python train.py --expert_mlp_ratio=0.25 --projector_hidden_layers=2 --lr=0.0038
Rows from expert 8 of block 7, named by matrix and row number. Rows with one number belong to one neuron. Each number is 128 + 24 x the weight over the matrix's rms, rounded and kept within 0 to 255. All counts start at 0.
# up: expert up (model.blocks.7.mlp.up, 16x48x192), inputs 96-191
# down: expert down (model.blocks.7.mlp.down, 16x192x48, transposed), outputs 96-191
up.10 [142 120  74 138 107 156 127 118 124 123 103 145 154 109 141 105 121 119 167 142 132 149 127 157 143 172 110 115 191 143  81 160  91 175 111 105  80 155  97 101 103 124  92 104 112 142 131 106 122 117 141 131 130 159 135 158 153 154 164 116 111 121 114 124 103 169 124 192 162 138 135 105 133 107 134 139 122 170 109 135 108 108 120  84 106 160 120 112 130 131  90 101 168 137 117 130]
down.10 [154 121 114 114  52 115 115 131 103 137 142 109 142 139 125  83 141 163 109 150  74 157 144 140 106 157 144  92 126 109 103 131 120 134 108 131 121  77 161 114 110 130 121 121 154 143 161 120 148  96 174 133 144 121 135 112 109 121  71 145 101  81 134 111 170 171 174 147 120 101 164 126 155 142 134 145 104 105 112 145 162 120 141 162 153 133 130 172 162  95 100 120 157 175 171 105]
up.11 [119 169 123 106 151 109 137 108 147 173 113 130  73  78 176 142 123 119 154 135 145  85 156  86 175 155 147 112 138 101 181 150  81  88  86 138 174 171  94 158 171 108 128 171 124 157 119 171 113 120 101 165 117  91  89  96 143 108 145  81 157 162 142  99 149  85 127 109 132 148 146 110 135 170 125 160 122 130 126 121 154 148  51 149 116  88  81 126 117 163 164 100  88 158 172  92]
down.11 [184 165 163 116 118 115 131  85  94 159 136 140 103 136 178 155 162 113 169 139 153 136 157  90 158 137 134 167 144  71  94 166 129  95 116 130 125 196  92 177 166 114  72 108 136  89 117 180  66 117 131 109 124 102 105  84 102  99 139  63 102 143 114 125 140 132 155 155 140 177 132 153 154 118  90  96  90 134 132 131 100  96  68 157  92 114 135 126  88 169 114 126  90 152 131 150]
up.12 [119 112 102 144 172 109 153 111 147 104 120 132 112 123 120 136 127 122 119  65 131 120 142 156  99  81 140 136 123 142 178 114  62  66 181 116 118 102 112 134 111 140 118 164 126 128 112 121 147 171 157 148 152 111 114  94 134 131 160 173 144 140  97 153 125 143 124  94 137 119 109 139 159 116 102 151  93  93 123 148  96 131 164 122 134 118 151 101 162 138 139 170 117 121 168 146]
down.12 [ 95 160 112 129  85 133 110 152 111 110  81 128 106 104 166 134 139 154 113 174  88 153  98 117 112 124 137 129 161  81 107 115  99 146 131 103 106 163 120 137 121 151 141 101 110 144 118 107 129 105  77 142 119 153 132 119 123 121 124 127 137 144 118 172 127 151 163 174 158 135  95 164 139 105 170 122 140 108 120  92 116 138 127 135 143 133 145  73 139 159 140 112 142 132 130 123]
up.13 [153 151 160 135 122 121 138  95 100 176 111 109 111 129 135 147  98 108  99 116 143 123 108 123 110 167 117 139 131 132 200 141 113 117 155 151 134 101 140 129 134 123 139 111 117 111 100 110 127 133 111 123 132 134 169 134 162 164 138 119 103 108 122 128 127 129 115 107 109 130 140 141 129 137  75 155 144 137  93 106 122 118 137 107  94 113 103 124 160 111 117 140 158 128 102  82]
down.13 [125 141 120 132 138 126 143 137 112 145 136 121 149 112 127 116  85 107 149  72 132 121 138 109 129 167 111 134 109 132 129 129 132 142 128 137  93 115 115 125 119 124 134 133 156 105 111 163 136 109 165 133 137  86 160 120 104 109 157 118  71 133 126 123 138 142 145 115 123 100 119  97 116 138  95 105 150 127 118 125 141  94 164 112 106 156  90 174 134 125 106 115 213 147 149 163]
up.14 [117 124 115 116  94 155 138 150 161 149 170 127  93  89 128 130 141 145 103 119 130 124 164  91 158 133 123 155 122 138 181 157 121 118  72  85 110 109 129 120  90 118  73  93 113 140 115 150 185 142 144 139 145 110 110 112 114 130 162 122 122 146 125 125  82 129 100 156 167 135 128 118 144 146 108 112  98 104 124 163 161 126 135 139  89 143 153 147 159  83 148  81 176 126 141 139]
down.14 [122 159 118 113 116 127 123 146 130 132 143 144 154 129 123 101 119 129 189 121 150 139 131 137 131 147 174 153 119 114 100  97 146 143 144 178 130 149 106 114 104 127 124 145 173 124 160 126  86 126 130 133 112 141 108  98 122 128 106 127 165 115 122 109 142 160 165  98 149 129 163 131 122 125 116 101 128 125 141  87 142 128  93  93 140 156 149 132  86 127 164 108  85 136 112 134]
up.15 [151 166 130  95  76  99 129 106 137 156 149 172 106  93 178 111 133 139 129 134  77 129 146 120 149 160 130 119 107  91  72 171 119 156 117 111 131 130 117 116 127  75 154  83 165 135 170 173  83 148 131 129  83 103 136 129 112 150 133 111  97 114 151 161 103  87 143 122 146 155 142 127  77 158 115 136 125 210 120  98  51 157 100 163 122 123 114 136 111 117 182  89 148 133 182 149]
down.15 [149 136 128 142 117 121 105 104 121 178 171 131 139 127 159 153 146 145 168 138 142 137 167  96 117 170 160 145 117 118 140 141 116 114  73 144 147 117 102 125 175 122 143 130 170  70 181 161 103 168 135 104 141 132 125 130 117 118  97  86  85 152  83 154 117 137 155 111  97 157 175 132  92 131 134  86  83 235 150 158 144 139 120 129  82  93 140 127 140 119 115 117 131 149 156 151]
up.16 [114 147  94 111 142 120 183 155  97 123 187 169 149 180  79 149 152 162  93  86 150 147 135  95 142 116 154 124 132 121 122 141 104 100 159  89 164  86 139 133 143 142 141 146 125  89  79 101  97 150 173 102 123 100  99 135 133 170  94  81 133 136 146 148 133  85 135  85 100 138 106 145 131 111 103 107 110 109 124 131 155 150 126 151 161 121 123  88  83 120 132 131 140  62  85 115]
down.16 [106 115 136 140 132 122 139  76 132 167 161 132  87 126 135 125 120 113 107 116 122 143 138 110 113 139 128  83 140 133 160 114 148  90 129  70 131 125 137 148 158 138 157 139 105  89 124 131 108 135 112  90  95 122 132 137 112  88 136 159 164 115 199 115  82 121  94  98 178 117 114 110 118  94 118 135 168 162  74 110  93 116 137 135 112 118 148 129 108 132 124 143 160 156 115 159]
up.17 [160 150 112 123 119 140  79 133 113 102 119 142 127 111 103 140 112 126 137 137 140 131 104 175 102 107 112 149  65 122 106 141 112 108 141 124  94  76 163  74 101 127 122 143 126 167 131 121 118 118  94 150 162 164 164 121 111 118 150 136 148 146  88 159 160 145 163 181 113 126 151  93 162 149 169 135 153 110 138 128  86 145 173  99 105 104 114 121 162 130 156 110 128 178 109 114]
down.17 [143  87 128 131 135 131 109 151 150 129 138 117 101 129 155 149 113 162 152  87 133  71 112 113 132  95 174 171 138  82 143 128 178 122 114 129 113 190 124 136 101  97 129 118 120 133 120 119 101 168 115 102 139 172 136 140 142 145 152 139 153 126 136 171 160 163  91 149 146  90  90 159 172 128 137 118 147 117 134 145 155 131 133 150 151 120 134 106 132 115 179 134 121 101  92 108]
up.18 [119 160 130  99 158 129 166 103 138 109 142 151 124 144 112 111 144  87 133 123 161 160 150 140 149 105 134 125 111 135 116 143  77 111 131 106 129 133 146 153 152 146  74 121 138 138 118 161 128 167 168 110 147  79  95  90 112 154  96  57 125 129 119 112 130  93 123 111 135 138 134 143 125 178 149 154  85  97 149 134 137 120 115 136 134 121 125 156 120 143  97 161  99 133 121 140]
down.18 [168 123 160  99 137 100 141 111 117 130  94 123 139 135 155 110 167 138 148 129 143 135 124 128 160  92 100 143 120  97 167 127 148 136 152 121 153 176  97 123 143 149 132 118 122 118 170 118 131  85 139 112  80  71 109 132 124 128 129 124 143 171 103 103  98 171 177 145 135 133  81 145 137 118  96 109 165  90 153 124 108 133  96 175 113  78 117 145 137 165 110 162  77 153 133 139]
up.19 [102 170  93 115 129  96 109  97 113 101 121 112 151 145 109 180 161 119  99 111 144 146 136 161 118 130 133  99 133 149  89 111  73 101 138 102 111  31 151 111  78 133 110 171 130 208 147 189 160 100 123 146 135 127 172 150 130 163 151 131  79 160 119 122  92 139 193  90  97 206 133 130 114 126 207 152 129 124 173 117 122  79 122 100 112 147 132  87 168 144 145 107 112 125 133 101]
down.19 [116 104  91 125 124 137 123 185  99 173 100  88 102 135 147 115 125 167  83  88 138  97 154 117  92 111 159 151 129  98 151 155 148 135 101 112 110 142 135 136  62 144 178 121 110 106 112 111 106 115 122 110 153 162 102 125 152 143  79 142 159 127 151 168 157 133 162 126  53 124 147 163 169 118  95 148 125  99 119 134 125 133 121 149 140 124 107 110 152  87 168 169 127 106 132 148]
up.20 [ 99 116 142 125 153 122 134 144 113 144 157 134 132 117 127  87 158 138 108  84  84 118  87 126 112 130 132 108 139 121 152 129 120 186 175 111 136 158 128 105 134 108 111 136 103 122 138 116 129 118 169 115 142 168  93 154 119 140 144 123 120 171 142 131 152 120 129 127 175 128  94 145 140 159 132 121 136 103  97 132  95 154 123 164 142  95 116 136 128 154 179 160 111 185 138 124]
down.20 [128  88 162 129 112 200 118 143 117 136 128 124 105 116 118 128 117 118 130 152 152  92 142 107 152 156  99 118 110 136  85 135 124 106  80 118 151 181 148 115 112  59 137 123 146 143 140 105 147 122 106 147 138 117 107 122 136 127 121  96 150  80 118 146 131 180  86 120 141 125 160 128 107 117 145 113 152 111 128 183 141 123  98  95 184 179 115 176 131 113 115 155 132  62  96 160]
up.21 [127 141 111 138 103 123 131 133 103  81  91 121 108 142 149  93 142  93  96  82 148 139 153 117  92 103 149 171  91 122 149 164 101 111 142  79 117  55 144 173 102 138 108 151 100 175 100 132 117 166 146 130 151 122 145 167 121 173  91 116 126 141 143 152 154 152 176  79 126 157 176 138 115 144 122 136  98 148 169 113 159 117 126 133 149  96 129  96 123  67 125 128 144  89  97 123]
down.21 [ 96 130 104 134 104 117 113  99 115 185 151 116  76 106 146 127 143 137  92 154 116 149 130 136 129 144 140  80 118  78 152 131 136  96  83  93 119 183 122 163 150 146 171 112 133  78 141 119  81 110 135  99 117 106 128 105 133  92 161 102 161  61 115 141 100 111 109 137 187  97 131 120 119  75  88 121 154 130 141 106 126 114  98 152 155 130 131 159 137 156 146 177 191 124 157 173]
up.22 [132 132 124 107 134 127 168 148 163 127 171 150 112 150 111 129 113 128 139 120 137 126 120 118 136 133 119 124 131 131 136 143 164 141 132  93 123 143 102 120 146 129 109 152 130 120 121  91 147  99 116  92  87 142 143 152 136 126 120 130 113 134 133  98 128 134 135 151 109 128 105  83 132 128 151 157 106 109 118 156 106 131 123 115 125 130 146 136 123 127 111 110 131 180 135 127]
down.22 [129 103 143 120 105 142 115 108 107 142 132 126 107 145 148 126 137 122 125 110 152 155 111 115 147 123 145 138 139 129 127 127 104 132 161 125 123 114 133 118 125 143 124 110 143 106 134 145 135 163 157 127 175 129 123  88 115 102 119 117 127 130 130 132 146 133  84 113 162 144 130 122 135 109  71 103 122 157  98 136 133 106 151 163 128 153  97 118 109 166 125 157 153 139 153 132]
up.23 [118 139 112 178 121 102  75 114 108 150 150 122 122 140 127 125 121 108 132 135 116 110 117 136 114 150 146  85  79 101 135 143 115  82  87  83 145 168 139 131 124 120 169 163  85 188 154 116 125 130 145 121 142 147 122 134 168 146 134  84 132 126 177 141 124  87 136  95 159 151 123 114 120 131 124 111 144 134 170  94 117 147 103 122 196 110 113  80 133 138 170 124 102 107 132 114]
down.23 [162 109 114 114 121 174 128 124 115 106 119 158 108 140 150 124 116 152 152 126 134 144 173 145 115 144 174 116 110 131 139 177 154 101 100 140 105 148  99 111 122  92 166 133 113  81 145 161 122 158 117  80 120 123 132 106 123 144  68 147 170  81 131 162 143 158 123 141 152 124 127 139 149 149 131 108 116 162 121 212 147 147 112 121 128  99  91 135 101 122 112 141  86 113 139 122]
up.24 [115 127 132 108  88 128 117 101  94 103 171 128 133 142 101 105 111 159 103 127 139 130  98 130 138 148  91  86 130 121 125 157 157 135  85 108 200 120 151 106 105 105 135 147 159 118 129 179 109 136 149 101 136 109 116 137 164 142 109 133 149 127 161 141 133 148 171 106 146 130 137 132 156 141 154 117  69 157 131 124 104 157 114 162 150 147 106 135 109 161 137 108 134 140 146 124]
down.24 [126  79 115 137 140 157 145 167 136 142 113 145 133  96 157 109 110 103 122 151 143 117 125 120 102 113 146 143 105 121 109 152 155 125 154 147 118 125 138 101 113 129 122 132  69 107 113 110 146 153 105 141 159 136 125 141 129 119 128  80 117 109 155 115 145 109  72 151 139  78 134 119 123 163 113 148 123 147 152 126 132  76 150  57 160  89 121 142 107 126 116 129 135  56 149 173]
up.25 [130 124  90 133 160 113 140 120 168 110  86  98 148 112 147 159 135 106 102 115 105 174 151 179 120 131 148 141 109 109 136 142 102  85 138 110  98 161 129 151 116 114 111 123 102 129 113 103 121 145 131 124 122 144 148 111 116 125 122 117 107 137 150 149 145 143 140  89 125 126 131 138 126 106 122 131 122 133 111 104 107 118 125 123 121 105 142 145 151 160 118 190 169 117 128 138]
down.25 [116 101 148 141 131 130 128 128 123 154 131 177 103 102  97 126 115 153 135 159 113 111 124 107  84 133 162 107 135 126 121 139 137 117  96 111 134 137 171 145 116 128 137 104 147  98 135 132 137 144 117 130 129 146 155 113 130 139 129  93 115 114 145 145 125 152 130  95 139 133 150 106 151 144 112 143 131 165 144 154 157 118 122 126 140 132  99 142 103 123  98 150 124 138 163 120]
up.26 [129 134  99 121 123 111 131 144 148 141  77 146 133 140 151  71 112 121 147 136 123 122  92 122 135 157 123 106  72 114 132 151 103 130 120 124 110 144 121 119  81 117 150 118 157 145 132 136 116 131 162  90 103 111 173 130 143 144  74 135 154 116 108 150 168 157 153 142 134 141 167 109 107 117 129 150  77 108 149 113 129 117 126  88 133 123 116 165 131 118 166 124 121 105 140 123]
down.26 [ 90 121 152 129 138 171 119 148 130 126 121 126 104 100 118  77 172 133 130 116 115 120 140 158  93 140 140 155 141 104 122 139 195  82 117 131  96 185 146 136 103 131 150 137 119 101 156 140 122  87 159 143 125 142 118 186 116 151 130 127 140 139 156 172 125 156 146  88 194 105 131 168 171 130 113  92 113 114 132 143 158 174 123 123 152 175 124 131 118  95 138 174 141 126 122 135]
up.27 [120 134 123 127 129 141 120 128 159 150 163 153 111 126 150 107 131 123 130 105 154 119 137 141 129 124 119 145 132 144 135 149 121 149 145 117 145 123 124 126 133 116 119 142  85 153 130  86 152 128 152 101  91 122 108 114 134 137 123 141 135 134  81 119 152 113 122 126 111 140 142 143 151 145 167 110  95  99 111 133 113 101 124 121 161  98 119 156 107 160 143 121  95 105 144 101]
down.27 [115 110 138 118 132 137 154  94 133 176 153 161 159 116 127 142  94 123 112 158  85 152  77 109 143 109 104 133 138 111 115 144 159 124 153 132 106 152 107  77 171 108 108 139 137 111 101 134 143 132 146 167 156 156 107 160 139 112 132 123 116 138 143 137  91 109 128 143 157  98 155 120 143 102  56  91 139 151 150 142 123 115 161 140 126 131 126 147 125 121 146  96 156 169 128 150]
up.28 [148 135  90 110 165 154 149 137 138 126 142 169 163 128 120 104 126 124 121 125 155 129 137 114 105  94 130 128 143 159 145  65 162 120 171 165 108 105 117 131 107 118  78 130 125 153 111 141 131 132 172 152 145 138 111 148 114 136 131 111  93 118 132 110 115 114 124 136 109 118 175 104 152 121 117 148 152  98 128  87 168 131  95 115 119 157 151 153 158 119 124  98 115 106 145 147]
down.28 [122 139  93 144 107 108 125 168 113 133 105 111 111 126 122 111 127 119 166 127 133 108 106 116 120 133 118 135 137 131 120 122 158 102 126 116 115 164 151 131 119 112 104  87 132 157 188  97 123 102 143 134 148 113 137 103 151 155 113 148 122 149 129 111 161 128 126 147 125 118  99 159 137 146 134 159 111  75 106  91 111 163 179 121 134 138 172 119 158 115 100 113  74 142 110 105]
up.29 [ 70 102  94 134 120 155 138 136 121 160 142 151 158 129 146  82 138 116 170 103 148 163 137 137 147 153 153 130 134 105 131 140 105 113  99 115 134 122 103 146  93  94 104 156 137 122 165 109 104 141 134 131 118  90 105 160 113 152 124 129  89  79 115 114 134 140 138 114 184 125 152 116 128 157 136 126  93 139 171 156 112 138 138  95 144  74 141 138  93 115 151 111  85  86 135 108]
down.29 [188 102 138 115 107 145 156 149 141 127 140 159  93 108 117  80 149 139 123 116 131 126 127 143 120 117 137 108 124 130 144 155 152 114 100 112  99 128 149 112 116 137 126  99 126  85 132  99 142 147 173 100 137 151 147 120 140  91 134 109 120 126 125 165 154 111 130 144 176  98 122 130 179 143 136 127 106 123 124 119 137 104 122 132 135 177 129 159 167 107 109 138 134 189  94  99]
up.30 [148 103 143 104 129 123 125 133 162 121 166 151 149 147 145 146 126 117 121 110  76 197 160 170 145  98 128 124 104 132  67 160 154 144  92 137 136 149 155 110 148 135 105 115 151 136 143 173  46 121 183 123 118 138 110 144 109  76 133  93 134  77 125 173 112 132 102 172 110 127  98 126 127 135 153 121  87 100 121 148 150 123  85 108 136 123 120 129 145 153  95 130 117 140 137 147]
down.30 [116 138 178 138 159 122 147 104 105 130 108 102  96 139 108 151 101 165  98 151 120  96 111 139 146 105  87 104 126 102 124 129 106 132 127 146 141 177 117  79 114 175 153  96 138 152 168 151 174 104  91 160 139 121 112 115 120 113 154  96 167 165 108 134  96 131 128  97 160 125 157 124 148 137 115 132 147 145 137 162 112 154 132 127 117 113 155 185 121 137 112 148 146 146 135 161]
up.31 [111 130 122 127 153 146 148 132 112 153 133 104 127 160 135 124 127 103 139 142 127 125 154 166  96 104 160 143  71  85 125 167 146 144  84 131  95 156 132 107 120  79 111 135 141  69 154 140 112 137 115 129 135 141 122 109 112  85  93 142 135 142 139 155  99 173 137 151 132 141 151 106 147 121  96 115 123 125 165 127 112 160 119 110 116 113 139  86 121 136 134 128 109 164 125 122]
down.31 [120 133 136 132 142 122 161 118 141 163 115 111 124 139 116 135 110  98 148 171 153 143 141 141 140 146 104 131 100 117 101 113 162 133 167 133 153 122 147  93 150 106 118 136 163 128  71 146  93 134 125 129 117 121  95 156 116  85 166 115 128 137 175 114 139 105  96 149 138  88 138  91  97 109 129 137 107 166 116 111 120 146 120 128 140 149 108 129 126 139 114 137 112 148 117 143]
up.32 [133 139  79 112  97 159 163 134 103 125 122 136 143 186 144  96 123 118 113 100 127 146 135  92 125 166 114 177 149 114 164 184  77 142 148 100 119  66 111 129  68 133  97 101 134  89 128 115 122 175 166 158 113 102 136 119 122 165 134 112  70 129  97 132  92 156 164 143 116 143  86 154 137 115 139 120 131 120 133 121 124 125  67 139 108 156 142 130 137 138  60 121 168 115 108  84]
down.32 [108 153 113 152 126 113 118 146 123 153 162 130 105 110 131 136 120 119 103 146 109 120 134  92 141 156 100 112 122 102 157 114  92  50 120 119  78 123 123 142 124 119 152 109  83 105  87 106  89 136 141 151 149 141 185 131 108 171 104 106  80  60 114 133 122 158 118 135 158 169 130  90 151  89  89 124  74 161 163 114 103 156 156 155 147 127 144 127 160 124 105 133 162 143 137 118]
up.33 [144 148 134 123 112 126  97 126 142 115 109 130 106  80 174 150 143 120 139 103 138 119 138 122 142 198 134 102 151 127 174 112 101  99 118  88 134 139 126 130 118 156 116 148 117 128 124 170 112 134 111 107 135 124 139 113  98 165 136 135 123 141 130  99 139 104 112 140 110 157 140 132 117 118 114 127 139 105 116 118 126 133 141 137 124 116 122 133  83  98 148 118  98 183 143 128]
down.33 [143 162 110  88 126  99 127  76  76 166 142 144 119 100 157 166 120 107 151 154 166 139 135  87 143 124 128 157 113 140  83 144 120 111 106 152  93 165  96 149 139 129 131 137 122 111 137 109 105 136 146 126 145  96 100 101 128 133 130  96 115 116 134 137 129 130 124 100 152 140 136 137  91 176 120 135  79 137 121 104 115 120 118 145 135 109 134 135 116 101 118 123 105  96 120 118]
up.34 [101 149 146 120 142 124 169  91 115 146 118 126 130 115 160 123 104 130  90  75 118 146 161  78 137 161  97 145 189 116 158 131 103 102 163 141 139  98 160 140 100 131 120 144  86  84  76 159 101 131  92  95  73 113 148 121 152 149 124 130  87 108 170 139 171 110 142  89 132 144 118 145 161 113 123 129 141 110 109 167  96 115 113 136 164 167 100 102 160 133  90 156 157 131 122  89]
down.34 [127 157 100 139 123  96  98 125 127 137 137 140  70 186 103 124  77 109 111 157 108 164 107  73 102 127 117 117 124 141 142 108  83  66 169 120  94 140 141 138 135 100 166 145  25  92  88 115 106 146 104  98 113 191 197 150 144 181 111 158 124 106 153 133 130 125 131 135 126 108 109  93 110 108 131 126 172 177 141  89 149 110 164 133 164 140 123 112 117 106 143 158 146 148  97 103]
up.35 [128 127 146 112 114 178 144 111 157 139 136 140 130 109 119 115 107 109 127 122 116 148 148 128 166 100 117 120 112  83 129 134 172 130 119 138 148 124 119 115 128 163 118 118  83 164 151  97 128 122 110 150 123 135 138 129 136 135  93 121  81 114 150 145 168 114 136 131 145 135 121 147 116 140 104 145  90 126 121 132  90 140 124  80 148 105 114 171 125 152 150 134 120 122 122 142]
down.35 [144 107 117 139 103 107 129 117 142 111  90  60 116 133  87 111 153 131 156 134 100 126 121 128 167 148 119 139 110 143 119 139 125 126 160 135 145 132 124 111 133 119 122 128 124 126 101  99 130 135 130 150 138 124 160 114 110 119 124 108 124 102 127 134 101 150 135 166 119 145 117 116 122 124 117 144 119 170 127 117 124  82 131 126 114 112 161 159 115 166 131 124 136 138 158 148]
up.36 [110 112  88 121 166 154 115 143 128 138 105 157 143 105  84 145 171 110 143 119 172 107 121 144 124 128 123 141 119 133 107 164 157 107 127 129 101 138 124 141 132 140 106 117 109 117 179 116 153 152 141 133 155 102 120 151  91 142 142 122 149 125 132 143 117 143  99 165 151 117 157 122 126 134 136 104 159 133 158 128 146 152 135 127 110  65 138 119  98 136 189  96 137 142 134 125]
down.36 [179 154 126 131 110 127 132 151 156 128 127 144 129 137 135 121  98 122 118 133 113 136 103 172 110 114  97  91 124  89  91 146 136 100 123 156 106 135 135 117 121 125 151 129 143  97  97 122  75 134 148 144 123 139 148 135 119 145 135 126 164 159  93 168 138 161 164 134 146 105 155 137 142 128 129 102 125 126 155 153 120 129  91 108 141 170 109  96 124 105 148 111 147 127 128 119]
up.37 [148 145 119 122 118 103  96 134 147  96  83 119 133 122 164 131 149 124 148 116 161 119 146 129 152 132 107 174 128  95  97 175 143 145 147 116 143 154 103 141 138 135 140 178  97 160 106 151 135 136 116 130 124 101 114  90 127 138 119 134 136 166 124 126 114  90 133 105  73 126 165 132 109 149 150 148 146 132 166 139  93 103 107 158 135  63  60 119 129  98 146 106  89  72 156 160]
down.37 [145 122 122 116 129  99 165 127 142 174 134 111 110 126 163  98 128 110 106 126 117 139 147 133 128 135 141 127 141 158 141 134 141 143 110 170 126 145 106 162 142 119 163 130 134  85 133 152  83 147 143  99 126 126 131 126 105 153 127 103 119  98 136 125 142 110 120  99 114 114 132 176 117 119 116 129 147 135 119 124 133 145 107 135 108 141 149 100  98  97 148 110 139 107 127 127]
up.38 [122 126 177 145 147 102 173 124 139 144  63 137 132 133 151 101 119 116 149 125 127  89 124 126 128 147 130 171 101  97 172 138 140 158 159 155 139 116 104 150 127 175 111 143 138 136 105 151 123 110 132 118 150 117 163  99 115 161 110 126 140 128 130  90 122 116 105 120 114  80 149 158 126 127  95 150  86 127 115 100 105 103 125 118  97  96 127 159 132  94 101 143 132 121 146 138]
down.38 [117  97 144 148 154 137 125 124 134 126 155 149 115  78 116 115 158 132 132  94 126  75 138 103 111 113 101 106 155 137 165  96 116 122 138  81 152 129 156 148 142 104 143 132 146 107 127 106 105 162 133 126 104 132 141 150 112 120 132 148 127 122 126 143 139 155 107  90 113 156 107 127  98 148 151 147 127 137 100 110 110 132 150 117 206 199 130 142 143  85 145 134 102 121  83 158]
up.39 [158 142 133 103  97 108 103 142 124 120 119 111 102 105 153 145 147 137 158 136 130 124 121 102 112 154 127 106 116  68 118 130 134 114  92 119 148 133 147 105 157 121 103 152 121  98 110 115 143  89 123 172 133 105 130 120  86 107 170  99 115 134 148 141 101 118 113 147 112  91 135  80 139  85 105 161 176 144 119 116 116  82 132 143 110  97 128 127 147 129  82 118 116 102 171 134]
down.39 [152 156 134 156 161 121 101 127 148 145 153  98 132 120 153 131  88 107 143 110  92 127 120 111 106 127 140  90 135 120 134 133 100 133 101  99 113  97 114 155 130  86  81 143 156 121 152 124 132 116 139 106 135 144 128 129 136 155 134 182 122 133 112 115 147 125 107 135 139  98 158 104 123  95 111  90 128 113 112 137 161 126  57 141 113 136 128 100 136 144 104 122  81 191  99 146]
up.40 [134 114 128 145 136 111 156 165 104 145 163 116 109 145 101 152 110 160 127 118 130 135 139 101 163 120 132 150 105 130 154 124 111  90 142 109 116 116  95 115 147 159 115 108  60 122 116 129 113 126 155 132 167 120 108 143 109 125  99 147 131 148 130 111  81 107 155 128 117 125 106  85 116 124 157 117 107 104 132  98 154 109 132 120  89 144 155 143 168 108 112 147 133 108 140 117]
down.40 [131 144 137 153 110 157 138 154 118 107 154 152  92 103  94 140 168 132 137 135 105 136 122  96 132 128 117 116 128 134 136 133 138 136 105 140  90 148  96 121  96 124 117 125 128 118 100 149 144 111 127 162 102 112 113 120 153 107 125 142 125 122 136 140 129 142 136 118 182 111 122 146 119 102 120 127 134 126 115 154 107  88 166 128 158 167 138 121 153 155 118 132 131 122 137 120]
up.41 [109 119 149 150  75 116 118 117 103 126  78 124  98  75 107 120 133 183 117 132 133 106 131 155 135 124 112 122 135  75 145 138 145 130 106  98 133 121 126 111 102 153  79 102 142  99 158 106 133 103 156 144 167 133 120 125 131 105 116 121 130 183 143 154 140 161 119 145 120 142 163 112 100 137 120 133 115 109 155 143 149 120 159 118 105 139 146 142 157  66 120 118 129 129 100 162]
down.41 [153 137 174 126 102 122 126 130 129 112 132  90 152 105 127 119 119  77 132 116 141 144 145 127 145 156 132 162  95 153 125  94 182 121 125 188 106 151 121 112 171  97 167 105 126 132 131 135  69 142  91 109 133 165 161 152 107 131  89 127 180  93 159 110 154 111 133 108 141 141 137 112 129 105 149 117 140 168 165 151 123 158 113 136  99 154 110 125 133 131 116 154 142 170  77 136]
up.42 [164 124 126 141 133 128 159 121 135 133 112  89 108 117 138 147 141 144 121 127 144  78 140 100 139 135 135 137 160 129 165 144  91 117 140 149 171 112 133 110 110 153 108 117  99 110 135 165 145 152 118  92 132 157  91 102 105 167 120 113  76 152 155 100 136 122 147 118 107 140 156 150 168 108 131 133 148  75 132 107 128 106 124 145 141 148 108 146 157 100 134 153 104 142 136 113]
down.42 [ 96 152 102 120 102 121 139 109 108 148 109 125 106 155 151 112 136 115 155 118 118 135  99 112 170 151 140 114 156 117 155 119 135 150 121 100 108 144 144 136 131  88  95 138  93  71 117 120  95 172 152 140 143 134 120 128 131 136 110  87 149 124 141 150 140 154 130 136 149 112 110 136 127  97 141 125 165 157 148  97 122 133 150 159 109 145 143 119 119 103 207 112 163 115  87 124]
up.43 [127 157 148  59 102 109 123  98 159 150 104 124 133 165 174  89 105 127 136  96 125 145 132 125 171 123 107 146 101  65 144 135 167 170 120 145 109 132 117 141 180 142 113 125 163 112 142  97 100 114 151 143  82  88 173 129 105 101 115 135 138 130 110  86 129 159 161 160 141 127 152 124 133 124 118 150 129  91  96 122 114  71 154 112  74  99 119 148 106 157 118 124  86 146 169 108]
down.43 [122 166 147 121 114 116 122  96 165 123 150 110  93 121 118 108 124  95 145 149 154 111 109 115 134 178 152 142 140 109 135 137 119  94 145 134 127 100 107 169 106 102  80 126 127 121 124 159 144 137  99 127 102 126 124  91 135 127 136  86  98 135 134  87 121 128 126 105 148 148 121 101 116 131 106 122 124 117 133  92  66 130  51 149 113 137 123 152 132 147 130 123 140 142 144 144]
up.44 [ 94 123 126 125 112 127 132 156 138  76 106 133 149 138 133 127 122 121 125 137 166 137 109  88 172  98 119 149 133 121 149 119 135 134 156  94 166 128 129 130 120 121 100 155 118 143  85  94 124  96 138 141 132 124 141 128  96 126 113 125 116 125 100 129 152 152 131 136 118 136 114 134 124 136 156 116 106 113 139 143 143 122 117 152 149 105 153 130  68 154 145 144 115 125 146 170]
down.44 [121 119 165 108 130 117 153 121 151 157 108  88 113 150 140 152 122 114  98 129 164 156 143 120 166 124 115 160  62 100 123 143 187 155 121 108 155 143 139 120 169 116  89 125 137 107 110  98 142 132 103 128 109 141 108 106 141 150 117  91 123 100 159 155 136 141 119  95 137 109 119 119 167 114 128 120 130 172 110 100 122 145 146 156 111 101 102 152 144 154 125 143 120 123 103 142]
up.45 [123  94 109 120 156 135 132 137 148 113 128 108  98 177 152 118 119 130  96  97 124  90 148  98 149 120 150 125 104 151 146 155 148  77 128  77 135 139 111 133 169 146 163 185 126  98 122 122 183 110  89  99 136 128 163 166 134  96 109 161 112 113 202 134 140 163 127 169 114 101  66 129 172 131 118 103 102 110 138 111 171 132 162 112 128 116 138 156 105 154 150 137 108 139 110 124]
down.45 [153 114 170 131  90 136 144 119 118 110 113  88 149 120 148 122 113 124 127 117 130 108 116 112 108 156 138 115 125  96 124 192 102  87 151  48 158 113 118 123 162 149 132 127 159  82  71 111 161 153 166 151 122 109 108 106  96 121 116 108 106 166 132 160 110  99 203 124 140 142 101 130 117 125 135  82 159 131 125 109 121  89 142 146 153 165 122 109 173 146  41 110 133 122 114  88]